Weights of a small image classifier.
Training: muon at rate 0.015, 29300 steps, batches of 128.
Rows from block 6 of a small image classifier, named by matrix and row number. Each number is 128 + 24 x the weight over its row's rms, rounded and kept within 0 to 255. All counts start at 0.
After each channel's rows are labels from the 100 images, of 14976, where the channel reaches its highest value: "responds to" is what is common among them. Only what is clearly more common there than usual is listed. The data: retinal OCT scans (Kermany 2017).
# pw: pointwise conv (model.blocks.6.pw.weight, 256x256x1x1), inputs 128-255

pw.113 [154 156  98 131 135 117 105 128 133  88 125 120 100  97 154 143 139 122 125 152  93 150 131 118 132 113 114  98 115 163 107 169 100 118 117 145 143 108 150 101  63 137 117  71 131 115 117 115 132 118 135 110 105 143  56 132 144 140 129 102 137 101 129 121 114 138 118 147 104  78  81 131 174 136 113 130 133 168 155  88 106 164 110 153 124 130 138 165 127 121 164 133 157 115  90 153 124 120 123 130 155  96 107 143 128 148 161 160 173 108 108 168 141 172 140 174 112 138  91 137 120 113 135 114 110 185 138 108]
responds to: finding: diabetic macular edema

pw.72 [122 160 126 117 184 108 132 115 110 140 115 170 150 104 144 144 128 136 106 153 113 106 127 141 160 129 130  88 112  98 165 102 135  81 115  55 136 134 110 100 152 151 144 118 161 142 119 114 141 141 101 129 129 125 155 128 111 129 145 106 178 166  94 131 115 172  94 115 157 112 146 155 128 195 134 122 132 156 108  96 161 194 147 112 122 156 121 113 109 133 133 126 129 124 132 107 128  98 117 111 154 126 148 112  68 123 161 121 110 111  95 132 112 156 153 109  73 110 106 165  95 146 111 104 130  62  90 148]
responds to: finding: choroidal neovascularization

pw.87 [113 103 121 102 127 127 101  94 140 158 157 111 111 114 130 153 110  93 122 149 160 104 101 188 111  88 123 119 159  96 116 120 131 143 124 140 140 171 126 127 151 159 132 160 105 153 143 118 130 136  79 134 119 134 106 122 125 109 136 112 159 141 120 113 114 104 140  74 108 169 152 123 123 164 106 109 163 112  94 116 133  98 130  87 143  98 134 203 106 156 131 126  85 119  98 167 134 125 109 136 107 155  83 123 143 119 212 122 149 165 179 148 131 136 130 122 125  94 107 137 114 149 140 102  77 172  98  92]
responds to: finding: normal

pw.213 [112 119 135  95 127 138 102 116 151 129 124 112 119 158 135 119 147 152 124 123  99 136 193 129 168 132 155 128 150 136 150 107 122 146 138 126 112 111 101  76 136 130 165 152 117  57 136 151 121 138  91 157 144 124 112 119  99 165 118 163 123 119 142 130 143 151 155 163 134 132 149 111 184 154 183 103  99 125 133 126 115  99 119 147  77 103 140 106 125 162 161 175 144 153 185 107 143 148 131 154 110 142 145  95 124 137 174 120 120 179 144 144  80 114 150 156  90 121 105 110 168 162 118 117 118  82 117 136]
responds to: finding: choroidal neovascularization

pw.172 [147  95 102 144 122 136 127  91 152 133 129 139 126  85 113 142 135 143 134  98 133 134 159 120 137 136  87 112 126 149  99 134 121 117 150 103 145  98 124 120 103 123 133 164 154 167  91  90  99 175 135 131  92  78 161 102 110  88 123 122  86 179  85 175  89 166 156 130 101  80 141 157 153 108 110 112 105 108 133 118  97  98 155 117 132 148 136  71 148 111  94 122 116 127 111  58 145 156 129 111 140 132 127 143 157 140  96 119 108 121  98 107 107 132 165 178 114 111 123 157 125 119 114 142 111 160 119 112]
responds to: finding: diabetic macular edema

pw.197 [117 150 112 172  81 110 139 140 116 106 167 135 128 129 106 107 156 133 129 154 144 143 118 122 115 147 101 116 124 139 144 149 169 166 151 128 102 158 124 129 130 120 157 137 110 130 150 115 163 112  98 117 124 111 196 100 122 154 119 117 118 117 131 123 136 135 141 121 109 148 101 100 164  92 128 108 120  83 109 131 118 135 119 120 115 176  83 141 137 138  91 139 124 137 114 127 100 129 121 106 140  84 142 149 176 115  92  94 155  88 129 180  58 119  97 143 119 114 110 127 130 137 136 113 111 164 150 102]
responds to: finding: diabetic macular edema

pw.185 [122 132 134 124  84 101 123 124 128 184 136 152 149 142 137 116 113 105 171  93 123 104 161 144  93 109  99 120 142 122 135 147 116 109 113  96 144 117 119 149 131 143  71 154 174 107 144 148 135  80 116 134 127 150 124 122 109 119 133 127 143 130 109 108 131 188 167 119  97 120 121 145 113 139 174 142 136 103 120 119 155 141 126  92 133 141 118  72 126 143 116 146 128 115 104 108 117 151 134 150 147 129 152 116 152 113 132 105 121 103 156 131  86  99 131 143 125 120 175 133 137 129 105 178 142 133  96 124]
responds to: finding: choroidal neovascularization

pw.58 [127 136 183 105 126 114 141 123  91 147 134 151  93 179 143 124 122 106 124 115 111  89  93 168 133 136 145 197 104  92 149 108  95 108  95 142 108 153 109 119 154 156  85 136  95 139 155 122 160  84 109 127 141 128 135 123 177 153 158 155 115 146 110 138 119  90 137 110 126 171 130 133 102 123 125 101 148 146 153 133 117  96 107 108 132 138 113 154 134 158 155 115 142 122 136 172 192 118 108 120 140 202 104  98  92 129 125  76 108 140 128 108  87 106 132 127 134 154 151 144 106 127  99 156 108 117 116 172]
responds to: finding: normal

pw.191 [140 110  78 135 131 148 165 128 112 120 141 120 112 135 132 120 135 111  77 123 144 162 128 153 146 148 185 125  84 129 134 176 142 134 144 158 141 137  98 150 106 103  75 124 121 123 105 123 130 135 113 135 140 119 156 143 148 112 120 103 113 136 122  97 110  90 159 119  98 115 135 151 176 154 164  95 135 149 101 116 126 153  99 130 102 124 152 139  96 147  99 116 113 165 126 176 184 163 130  92  75 114 110 112 125 131 145 126 123 126 168 128 143 144 131 136  76 140 114 129 131 139  84 100 124 165 108 161]
responds to: finding: diabetic macular edema

pw.166 [155 118 139  94 130  93 119 133 126  90 125 108  95 102 152 153 110 145 140 165 119 117 134 141  95  80 124 156  96  82 134  89 110 140 111 116  99 149 112 144  88 124 130 152 120 129 125  99 159  81 143 156 131 147 107 151 141 114 118 130 110 127 164 128 142 144 121  86  73 124 132 126 112 137 141 117 149 132 120 106 150 142  86  83 125 109 152  93 156 150 154 129 137 119 121 142 113 114  99 101 125  63 125 110 150  72 126 142 139 115 104  87 126 130 114 115 132  93 104  85 101 116 176 103 114 173 128 142]
responds to: finding: normal

pw.98 [138 132 109 151  97 131 143 110 122 124 143 188 130 135 130 139 122  67  90 169 166 125 120 181 150 121  98 106 118 160 110 140 144 100 137 120 130 133 118 148 165 136 131 117 110 109  90 113 123 149 152 138 148  99 110 152 124 156 140 162  97  95 146 168 112 127 129 156 145 128 158 139 190 116 106 117 146 161 138 111 118 146 129 141 137 158 103 171 121 150 100  81 164  91 110 122  82 151 127 105 100 118 115 118 135  76 158 134 128 105 124 134 115 130 120 152  65 167 112 184 145 166 122 141 121 136 106 124]
responds to: finding: diabetic macular edema

pw.5 [142 146 136 111 129 124 141 115 141 154  93 120 153 121 110 142 110 115 132 163 128 136 118 123 144 162 110 117 144  79 186 123 136  97 106 174  97 161 131  91 137  77 131 112 150 146 135 135  96 121  95 141 155 120 138 114  89 145 104  96 104 161 131 132 132 123 112 110  85 125 109  83 136 126 108 133 129  92 134 137 136 131 133  77 114 109 111 107 154 161 121 143  71  95 142 115 116 154 131  98 145 111 116 169  98  98 108 165 125 116 129 140 136 137 148 148 123 161 123 107 146 165 138 142 141 156 109 139]
responds to: finding: choroidal neovascularization

pw.99 [127 141 136 125 158 138 124 117 126 143  96  90 131  99 165 116 164 142 134 127  66 117 127 121 177 142  78 103 144  73  74 135 132 169 116 111 161 128 111  86 136 147 127  98  70  92 145 114 116 173 135 109 130 122 158 152 192 144 127 149 151 116 172 117 102 138 110 133 127 157 106 170 152  82 115 168 156 140 146 136 120 130 102 161 117 131 152 124 106 135 114 118 142 121  94 156 116 136 124 146 188 152 116 146 124 116 119 164 126 114 158 129 190 152 107 104 125 193 109 126 141 152 104 131 151 137 116 137]
responds to: finding: normal

pw.198 [ 89 139 102  96 124 143 137  93 134 106 111 142  96 131 125 115 101 155 159 119  94 138 157 111 133 137 151 149 113 152 149 137 156 108 126 120 142 159 109 109 123 110 133 111 102 116 148 155 110 187  97 129 126 129 154 105 110 139 184 109 119 167 168 115 161 138 110 139 131 137 128 118 123 145 171 122 114 115 150 117 127 106 102 150 131 121 110  99 112 117 131 105 151  95 220 124 128 142 142 115 138 131 103 136 141 161 158 125 108 164  95 151 164 108 139 105  88 130  93 172 126  63 128 107 133 113 119 129]
responds to: finding: choroidal neovascularization

pw.102 [130 122 173 144 115 162 131 100 127 153 123 126  86 156 122  94 141 186 136 139 101 141  87 146 126 137 159 165 111 106 146 125 161 125 171 124 102 117 151 114 114 104  96  86 134 108 132 118 123 136 121 125 140  97 171 145 157 132  96 154  89 122 116 123 116 164 147  92 155 114 130 160 129 126 118 124 123 133 190 164 114 110 166 142 157 104  96 107 166 147 144  86  86 130 114 103 216  90 164 131 146 129 120 133 133 130 126 151 127  59 156 117 105 115 137 176 116 127 128 145 126  96 125 103 115 154 107 142]
responds to: finding: normal

pw.132 [112 192 117 150 159 153  99 102 104 154 127 129 128 142 112 106 153  93 112 104 148 118 115 144 169 154 152 135 105 114 106 134 162 129 140 104 117  84 152 118 160 162 153 114 158 109 135  99 123 124 141 140 145 153 162 142 151 104 175 147  96 147  83  99  62 176 137  73 143 171 131  81 131 127 131 109 156 148 167 115 131  85 128 151 120 109 174 158 183 141 125 118  78 136 118 121 152  93 147 129 133 147 154 148 125 129 126 117 132 122 112 120  90 111 172 150 178 143 130 128 101 137 177 147 157 101  85 101]
responds to: finding: normal

pw.43 [118 173 136 140 109 102 156 139 138 108 116 133 135 147 165 146 165 127 154  81 135 125 136 150 119 170 158  94 129 101  87 162 101 148 136 108 160 169 143 150 151 106 139 147 113 125 117 127  97 158 114 103  99 159  83 143 101 132  84 110 149 136 127 113 142 138 138 103 116  83 111 136 173 147 158 134 113 143 113  98 109 113 101 124 105 118 122 154 118 126 142  97 122 125 131  96 131 168 153 103 146 151 117 137 156 104 123 134 134  71 128 187 107  86 131 112 119 151 159 144 128 155 142 162 137 135 148 157]
responds to: finding: diabetic macular edema

pw.104 [145  97 147 123 155 127 129 128 126 107 129 104 163 143 120 116 124 149 152 129 128 127 172  89 114 113 144 144  91  63 169 121 114 145 112 147 124 100 129 107  89 125  78 113 123 110 103 137 158 137 137 133 153 107 162 163 149 132 145 116 155 140 107  96 186 115  92 143 110 135 141  78 149 147 126  91 140 120 141 140  97 119 108 113  77 110 204 107 176 135 162 134  99 146 135 130 160 157 121 122 128 144 148 177 131 111 143  98 152 106 129 162  98  74 148 116  64 154 128 106 151 111 151 151 111 139 114 132]
responds to: finding: normal

pw.178 [152 127 137 132 112 102 149 134 121 109  99 126 152 100 103 126  94 127 178 142 161 113  99  96 144 133 165  92 125 131 110 160 167 139  99 119 133 110 121 156 151 175 116 111 116 123  99 122 148 115  85 146 119  82 120 144  99 133 119 137 140  92 104 142 116 119 148 129 144 112 114 121 161  91 112 112 178 103 103 143 137  99 137 107 132 148 119 153  94 125 113 126  92 130 140 190 144 141 140 178 130 118 150 122 152 144 148 203 107 106 122 127 125  66 147 127 136 142 147 103 141 105 114 148 141 155 123 125]
responds to: finding: choroidal neovascularization

pw.182 [156 102 105 144 112 124 147 137 110  78 135  95  82 149 133 136 145 127 148 132 152 147 150 147 115 105 141 103 158 119 148 148 122  89 107 157 131 133 158 105 183 111 108  72 117  96 120 114 122 141 135 174 110 107 122 180 126 109  87 178 128 103 137 120 116 172 152 157  70 123 113  96 140 151 143 121 135 130 115 110  81 157 114 124 143 150 114 172  79 128 115  90 128 102  95 122 176 152 135 146 119 122 130 137  97  78 177 151 131 142 104 145 146  98 127 126 122 105 116 134  82 158 153 141 132 144 135 125]
responds to: finding: choroidal neovascularization; finding: drusen

pw.231 [126 113 125 124 115 127  91 147 105 119 120 124 148 148  93 131 139  94 111 124  91 122 129  92 112 156 165 137 121 113  80 126 131 119  88 145 107 134 137 170  99 114  96 159 125 121 126 167 130 235 128 151 145 135  85 117 107 107 130 138 144 148 137 119 124 141 143  99 125 110 120 124 122 112 128  86  97 165 138 103 112 114 125 139 111 106  70 115 138 166 133 134 106 132  95 118 136 122 117 145 104 104 128 139 119 140 121  89 137 135 122 169 159 120 154 182 145 132 151  94 122 143 111 196 105 144 161 128]
responds to: finding: choroidal neovascularization

pw.56 [142  93  89 122 146 136 112 114 138 161 115 123  97 147 126  98 137 126 103 129 151 104 139 123 144 162 113 143 145 130  97 101 158 179 104 171 119 148 143 101  79 154 117  90 127 146  97 105 153 111 122 160 130 191 134 111 139  86 154 136 108 142 110  91 168 149 122 110 130 119 156 124 133 112 126 105 168 152 127 128  94 109  77 113 139 173 183 146 112  85 136 131 132 105 132 172 112 125 131 127 135 121 153 126 125 116 112 120  96 108 133 128 124 124 125 111 115 110 140 119  76 139 145 140  97 169  63 122]
responds to: finding: normal

pw.147 [165 146 100 105 130 187 154 148 121 128  81 141 139 205 147 142 108 141 132 142 206  97 142 158 134  97 142 135  91 160 159 113 157 107 120 123 146 126 107 139 140 126 128  81 106 155 134 155 121 151 104  71 131 138 137 135 117  96 136 189 128 118 162 141  83 142 120 152 119 111 114 113 108 126 106 145 111 135 148 135 125 164 127 130 106  98 150 148 146  96 115 124 156 111 101 121  70 108 109 119 130 119 102  91  83 160 127 141 138 118 122 165 132 128 141 115 117 128 142 162 100  86 131 127  97 114 123 112]
responds to: finding: normal

pw.201 [129  83 138 114 128 137  98 145 118 128 120 135 160 141 131 130 101  97 115 173 112  79 134 120 146 114 127 130 158 135 102 124 142 102 136 107  74  84  86 107 136  91 122 154 149 132 108 116 149 171 132  95 185 105 135 113 100 128 127 105 125 119 111 122  86 122 165 122 147 141 152 121 137 156 125 124 129  94 142 111 150 134 131 140 129 124 131 102 145 138 114  88 130 139 141 118 106 168 109  86  75 143 110 140 100 144 160 133 106 142 140  88  95  95 103 123 109 132 126 107 118 113 131  99  93 109 100 151]
responds to: finding: choroidal neovascularization

pw.233 [133 110 129 134 176 121 128 102 136 152 119  94  98 121 107  55 130 179 122 123 105 112 112  98 102 115 144 115 112 167 123 113 115 103 155  93 106 136 126 104 127 169 128  96 144  99 122 150 121 141 136 119 161 118 109 133 106 139 126 142  94 127 130 111 115  67 121 126 114 142 108 102 129 128 179 154 173 143 157 140 152 120 161 106 133 108  82 136 115  97 164 108 115 121 148 146 121 170 139 148 115  60 134 117 137 132 145 120 129  87  77 108 114  82 120  67 116 106 161 164 106 190 137 117 139 161  98 144]
responds to: finding: diabetic macular edema

pw.151 [155 115  89  98 117 154 196 118 130 101 107 130 177 138 126 100 122 116 129 127 129 171 115 130  92 124  90 156 156 131 103 113 124 112 110 121 117 125 112 127  89 166 125 138  95 122  92 116 159 131 130 152  97 172 115 173 124 143 115 127 167  97  96 106 112 141  98 110 140 145 161  88 139 164 111 109 122 134 131 152  95 119 172 113  89 119 220 157 140 124 112 174 108 199  98 128 107 126 143 134 128 130 137 146 127 127 111 140 144 120 131 133  74 106 154 104 129 119 135 120 126 163  97 106 115 118  94 108]
responds to: finding: diabetic macular edema

pw.171 [110 111 107 131  69 131 130 119  94 137 146 123 151  86 109 133 120  89 144 145 104 101 111 143 115 132 135 131  52 158 114 138 148 115 135 160 161  80 131 116 147 121 141 142 122 118  79 114 115 154 103 146 132 168  83 180  93 100 127  78 134 140 113 163 160  84  82  98 139 139 134 113 104 142 158  87 123 166 140 118 137 106  80 126 152 151 154 145 104 157 103 158 132 120 122 106 162 125 113 123  89 101 112 120 119 119 173 153 115 139 136 115 139 118 139 152  96 150 143  88 122  97 112 138 112 108 137 118]
responds to: finding: choroidal neovascularization

pw.94 [132 177  99 127 142 121 114  99 133 151 118 116 130 147  90 124 129 128 147 102 102 135 136 129 129 146 100 123 153 119 103 162 128 135  91 167 180 132 171 157 158 129  92 121 118 100 126 122 142 113 163 152  91 108 139 192 135 102 114 142 117  91 146 131 114 109 143 124 139 135 133 168 116 135  92 183 175 145 118 176 136 100 120 134 136 181 199 153  95 122 102 153 147 119 117 147 127 167 142 151 141 106 128 134 127 151 137  88 113 146 125 129 154 155 159 166 126 125 115 121 128 145 141 166 120 118 139 134]
responds to: finding: choroidal neovascularization; finding: drusen

pw.40 [104 139 178 124  99 147 112 121 150 191 109 132 155 121  54 106  76 113 118 145 142 131 194 160 130 151 108 114 117 108 100 131 104 127 135 155 136 115 100 118 102 132  84 140 102 123 141 149 161 159  84 105 114 100 161  97 114 162 134 124 147 119 137  99 118 175 126 115 110 116 139 161 153  96 105  92  99 112 150 141  90 129 143 147 171 114 140 153 184 108 167 122 123 109 123 144 117 153 127 141 129 143 126 108 133 148 113 109 105 121 121 104 144 112 144 118 148 149 101 131 117 148 135 106 107 111 116 137]
responds to: finding: normal

pw.68 [116 129 127 143 124 160 132  97 174 143 106 113 130 167 145  96 125 145 110 111 124 165 144 116 129 131 153 150  66 110  91  82 120 110 118 158 157 137 124 119 119  96 141 159 106 136 114 136 127 132 149  82 105 126 120 102 113  97 110  95 104 127 108 101  54 135 152 152 147 134 142 118 137 104  97 108 135 150 174  85  86 160 138 136 121  99  81 198 128 133 150 132 164 126 140 103 167 125 143 136 111 131 132 129  92 136 103 153 123 133 152 119 129 118 134 156 156 106 147 135 168 160  96 121 141 116 109 104]
responds to: finding: normal

pw.49 [110 120 170 138 133 151 108 104 137 158 145 122  87 169 130 106 119 121  94 119 166 152 114 151 134 154 106 119  95 109 124  70 156 106 137 162 138 128 132 118 136  91 136 146 121  97 145 149 125 105 119 126 103 128 109 131 102 118 147 125 123 124 136 193 134 122 134 106 128  93 105 138 103 107 123 146 126  98 156 142 155 147 125 116 110 153 147 135 112 122 115  99 106  80 116  99 146 110 133 161 122 117 110 145 137 151 112 147 121 104 165 101  90 153 143 142  76 150 195 129 140  77 108 107 152 115 152 124]
responds to: finding: normal

pw.134 [116 143 134 160 134 157  96 118 127 142 125 138 130 111 113 159 146  89 115 111 141 132  92 131 135 121 136 152 151 127 134 164 106 119 145 146 159 100 119 107 147 143 139 104 133 136 111 133 155 118 123 122 141 112 107 180 129 108 140  97 157 121  98 124 122 144 110 141 135 116  64  68  98 116 132 123 149 148 135 107 181 130 125 110 133 150 111 137 186 132 172  73 113 147  90 117 137 183 151 121 121 110 147 119 165 170  91  71 114 146 153 141 136 131 139 173 115 140  98  98 117 116 134 133  91 181  87 171]
responds to: finding: diabetic macular edema

pw.168 [116 147 141 105 140 103 174  97 113 100 136 121 101 141 124 159 125 102 121 193 100 134 154 143 147 128 128 110 105 143 134 125 149 154 104 125 150 121 150 133  94 128 125 135 123 105  93 109 174 155 142 114  99  88  99 114 135 133 100 150 115 102 102 130 123 118 161 106 101 106 145 130 121 163 130 129 160 116 103 123 169 110 137 131 106 126  98 110 136 110 100 147 129 120 135  99 119 156 120  81  78 130 141 148  85 132 113 113 161 144 136 155 154 110 100 113  63 116 123 173 113 110 110 139 159 136 108 167]
responds to: finding: choroidal neovascularization

pw.149 [143 108 130 100 146  98 178 120 137 149 134 112 125 134 111 132 151 144  97 135 116  86 129 167 175 153 131 165 102 119 144 109 122 130 116 104 132 114 114 174 112 146  98 145 139 162 122  90 106 133 114 150 110 104 154  85 132 153  87 146 124 106 111 113  97  90 132 144 126 146 145 110 113  99 139 127 149 117 153 147 114 155 108 156 126 122 136 121 208  92 164 126 121 133 143 102 150 128 128 137  94 125 122 107 138 115 113 125 141 126 125 129 101 121 147 140 158 129 101 153  83 118 116 109 119 157 102 111]
responds to: finding: normal

pw.119 [127  99  97 120 112 107 126 150 105 103 162 175  91 116  91 104 114 126 126 111 100 122 156 142 135 137  95 121 170 164 121 115 158 150 166 146 117 102 153 120 151 114 133 121 113 149 161 125 122 130 134 169 119 117 139 135 158 110 143 137  95 117  95 114 141 115 132 129 164 160 101 115 135 129 103 114 130  97 152 110 173  91 126 120 107 119 100 153 121 133 137 131 102 185 165 115 134 152 143 133 104 151 120 153 160 138 124 156 137  86 144 108 110 131  80 166 134 153 134 128 128 103 101 126 102 143 117 118]
responds to: finding: choroidal neovascularization

pw.34 [174 157 178 167 143 143 150 138 143  98 103 132 116  88 120 114 110 134  99 114 100 173  75 148 111 147 150 113 133 153 160 164 113 182 147  99 126 130  87 148 146 146 145 160 141 126 148 146  83 128 126  98 104 144 118 152 138 117 114 107 150 121  95 119 119 153 161 128 113  75  90 156 123 148 131 182 138  79 137 129 148  69 154 153 104 126 102 136 136 123 124 161 131 101  97 129 143  97 150 129 111 133 136 141  99 145 130 161 110 121 148 120 150 125 147  86 154 124 147 152 124 153 118 107 155 141 137 116]
responds to: finding: diabetic macular edema

pw.129 [136 131 108  83 120 125 140 124 144 154 156 148  84 141 119 184 166 117 101 145 160 129 153 114 134 152 117 106 151 132 165  95  95 118  99 115 115 153 124 143 134 213 132 139 147 101 128 139 153 133 115 117 101 116 110 160  99 122 127 117 145 123 127 177 202  91 148 158 150 127 149 155 117 133 111 109 108 106  86 113 123 122 118 101 120  99 129 111 119 132 127 131  77 117 123 152  86 111 119 142 151 104 129 137  96 132 119 158 154  71 128 164 134 107 132  79 103 117 116 124  95 132 117 122 104 112 106 148]
responds to: finding: normal

pw.158 [104  97 138 147  87 122 122 119  89 127 142 101 103 151 128 132 155 131  95 109 111  82 139 129 212 125 146 111 144 144 131 115 127 144 146 145 115 159 127  68 165 158 121  98 109 158 133 131 128 117 142 139 124 117 153  99 179 105 116 114 156  91 136  97 150 134  84 117 126 119 126 141 174  78  97 122 110 102 127 131 151 129 111 139  82 174 143 135 122 140 139 110 117 173 115 138 100 126 151 107 131 124 140 136 137 126 128 127  99 128 110 125 139 153 104  77 136 159 129 116 110 172 134 103 122 149 107 111]
responds to: finding: choroidal neovascularization

pw.250 [112 102 110 131 135 204 121 127 155 132  95 143 127 104 116 131 177 122 125 192 135 135 120 103  98 125 106 186 110 134 126 135 194 152 107 108 114 144 100 169 123 154 183 201 140 144 160  97  96 144 134 149 151 121 153 143 138 176  89 122 117 179 127 149 140 159 187 141 180 100 142 131 102 133 137 113  92 110 123 145 129 138 153 124 101 116 155 168 113 135 131 141 110 179  94 112  85 112 122 104 129 118 131 143 102  94 124  75  76 118 129 120 135  93 113 140 147  86 101 130 122 141 136 140 129 105 105 160]
responds to: finding: choroidal neovascularization; finding: drusen

pw.19 [182  90 106 188 176 135 138 142 102 132 115 157 148  94 118  85 105 137 119 158 106  98 157 153 115 109 151  96 127 117 202 127 127 135 130 149 148  88 131 112 107 182 102 134 124 134 106  87 178 144 121  97 119 193 136 116 127 101 119 153 133 151  86 140 127 151 156 167  90  99 138 126 144 133 116 116 128 117 133 109 150 172 136 115  91 152 140 129 111 144 131 111 147 124 133  99 162 142 152 122 145 136 169 138 113 146  94  98 159 146 130 133  94 159 133 157 129 131 152  98 129 173 154  98 116 153 107 161]
responds to: finding: diabetic macular edema

pw.237 [143 179 116  93 125  91 167 135 118 163 141 115 165 114 126 164 140  91 116 104 147 121 126  96 134 130 144  69 122 112 136 130 115 147 143 124  77 153 153 116 143 136  92 120 137 115 123 137 125  89 133 114 161 149 172 161 107 102 108 131 126 157 122 100  95  89 142 145 112 150  89 131 101 138 180 122 167 101 134 129  80 147 154 115 127  94 164 146 133 127 128 134 100 176 184 132 160 148 153  96 154 138 108 156 150 111 118 131 145 129 100 104 146 102 147 133 164 126 136 121 118  95  77 148  87 132 134 154]
responds to: finding: diabetic macular edema

pw.187 [147 105 109 110 135 115 134 129 201 122 120  96 142 135 145 121 137  78 131 118 121 127 131 145 149 122 124 118 170 146 144 140  91 137  88 156 169 110  96 174 136 111 170  86 131 105 116 131  99 126 130 113 155 127 123  93 134 158 126 123 121 160 138 188 168 145 156  71 119 101 116 157 164  94 133 147 106 144  78 108 102 125 153 151 160 139 154 137 114 101 139 105 133 151 104 109  75 125 156 135 113 123 110 136  88 123 101 159 153 124 122 107 156 131 134 114 104 134 146 136 129 160 138 103 160  97 138 118]
responds to: finding: diabetic macular edema

pw.235 [104 124  76 145 123 130  95 128 107 177 173 130 139  85 147  95 150 143  96 169 127 109  87 129 115 114 151  86 133 122 122 124 133 107 141 115 155 124 122  90 135  98 119 196 143 124 107 105 110 163 131 118 142 147 109  73  97 199 131 168 138 103 110 122 207 149 110 121 110 109 123  95 108 144 103 129 117 106 138 130 149 122  77 106 114  90 121 174 159 164 148 158 113 130 131 139 112 128  99 107  59 126 113 113 121 120 125 101 146 136 119 153 118 138 143  83 104  91 126  99 149  98 147 124 153 154 119 136]
responds to: finding: diabetic macular edema

pw.120 [151 112 100 128  75 120 143 120 168 132 111 137 136 110 128 141 125 153 133 143 133 132 187 121 133 109 136 116 125 129  89 120 116 126  96 145 189 136 105 162 138 134 128 141 107 123 123 177 130 110 120 141 116 112  63 103 154 164 117 107 135 134 135 139 147 142 113 139  82 109 139 158 209  98 107 103  94 122 138 156  89 117 150 121 123 117 143 126 105 162 140 132 127 136 102 147 133 133 107 136  95 161 154 104 119 183 110 188 132 185  92 114  88  89 142 130 116 138 124 121 128 160 107  96 122 120 106 112]
responds to: finding: diabetic macular edema

pw.27 [ 89 148 121  99 143 150  87 132 162 108 153 112  83 138 125 132 115 154  84 121 129 106 147 177 115 134  91 102 166  90 109  80 135 122  93 123 128 137 122 132 106 174 156 105 160 108 130 112 103 210 113 181 116 117 138 121 189 108 152 113 165 117 130 138 153 169 124 123 109 123 123 136  81 165 154 135 143  95 130 126 130 148 133  69 188 112 130 151 149  90 137 124 142 161 114 166  83 101 137 111 142  80 148  99 105 144 133 116 130 125 134 115 114 146 100 137 178 116 155 138  76 120 131 119 109  96 125 149]
responds to: finding: choroidal neovascularization

pw.26 [147 101 116 118 139 120 140 133 168 138 136 170 149 119 112  73 155 127 128 143 124 182 116  95 149 106 155 171 117  83 120 140 168 153  64 149 130 138 103 134 159 141 154 155 125 131 145  95 112 147 103 118 133 113 149 132 138 140 136 132 111 115 148 135 100 116 129 108 164 116 130 160 121 126 171 113 137 123  95 134 139 153 125 145 144 147 148 160  91 136 118 152 124 167  96 117 170 128 100 117 125  90 100 111 154 174 164 129 128  97 129  81 118 136 132 159 112 160 126 132 113 123 153 136 129 107 118 139]
responds to: finding: choroidal neovascularization

pw.143 [120 150 149 110 105 136 150 120 139 148 157 137 152 141 130  97 121 115 116 142  90 135 115 122 136 149 110  99 119 146 159 142 150 149 123 140 110 100 113 125 133 165 115 146 147 138 159 138 138 120 133  95 131 128  82 128 149 132  95 115 145 128 132  88 179 164 129 112 141 158 186  98 120  86  99  84 111 103 127  95 146 110 139 120 128 126 133 124 154  75 122  99 108 184 148 149  67 115 139 119 124 133 141 115  93 148 160 157  98 143 136 125 117 113 129 116 109 124 108 146  80 120 152 151 135 123 141 124]
responds to: finding: normal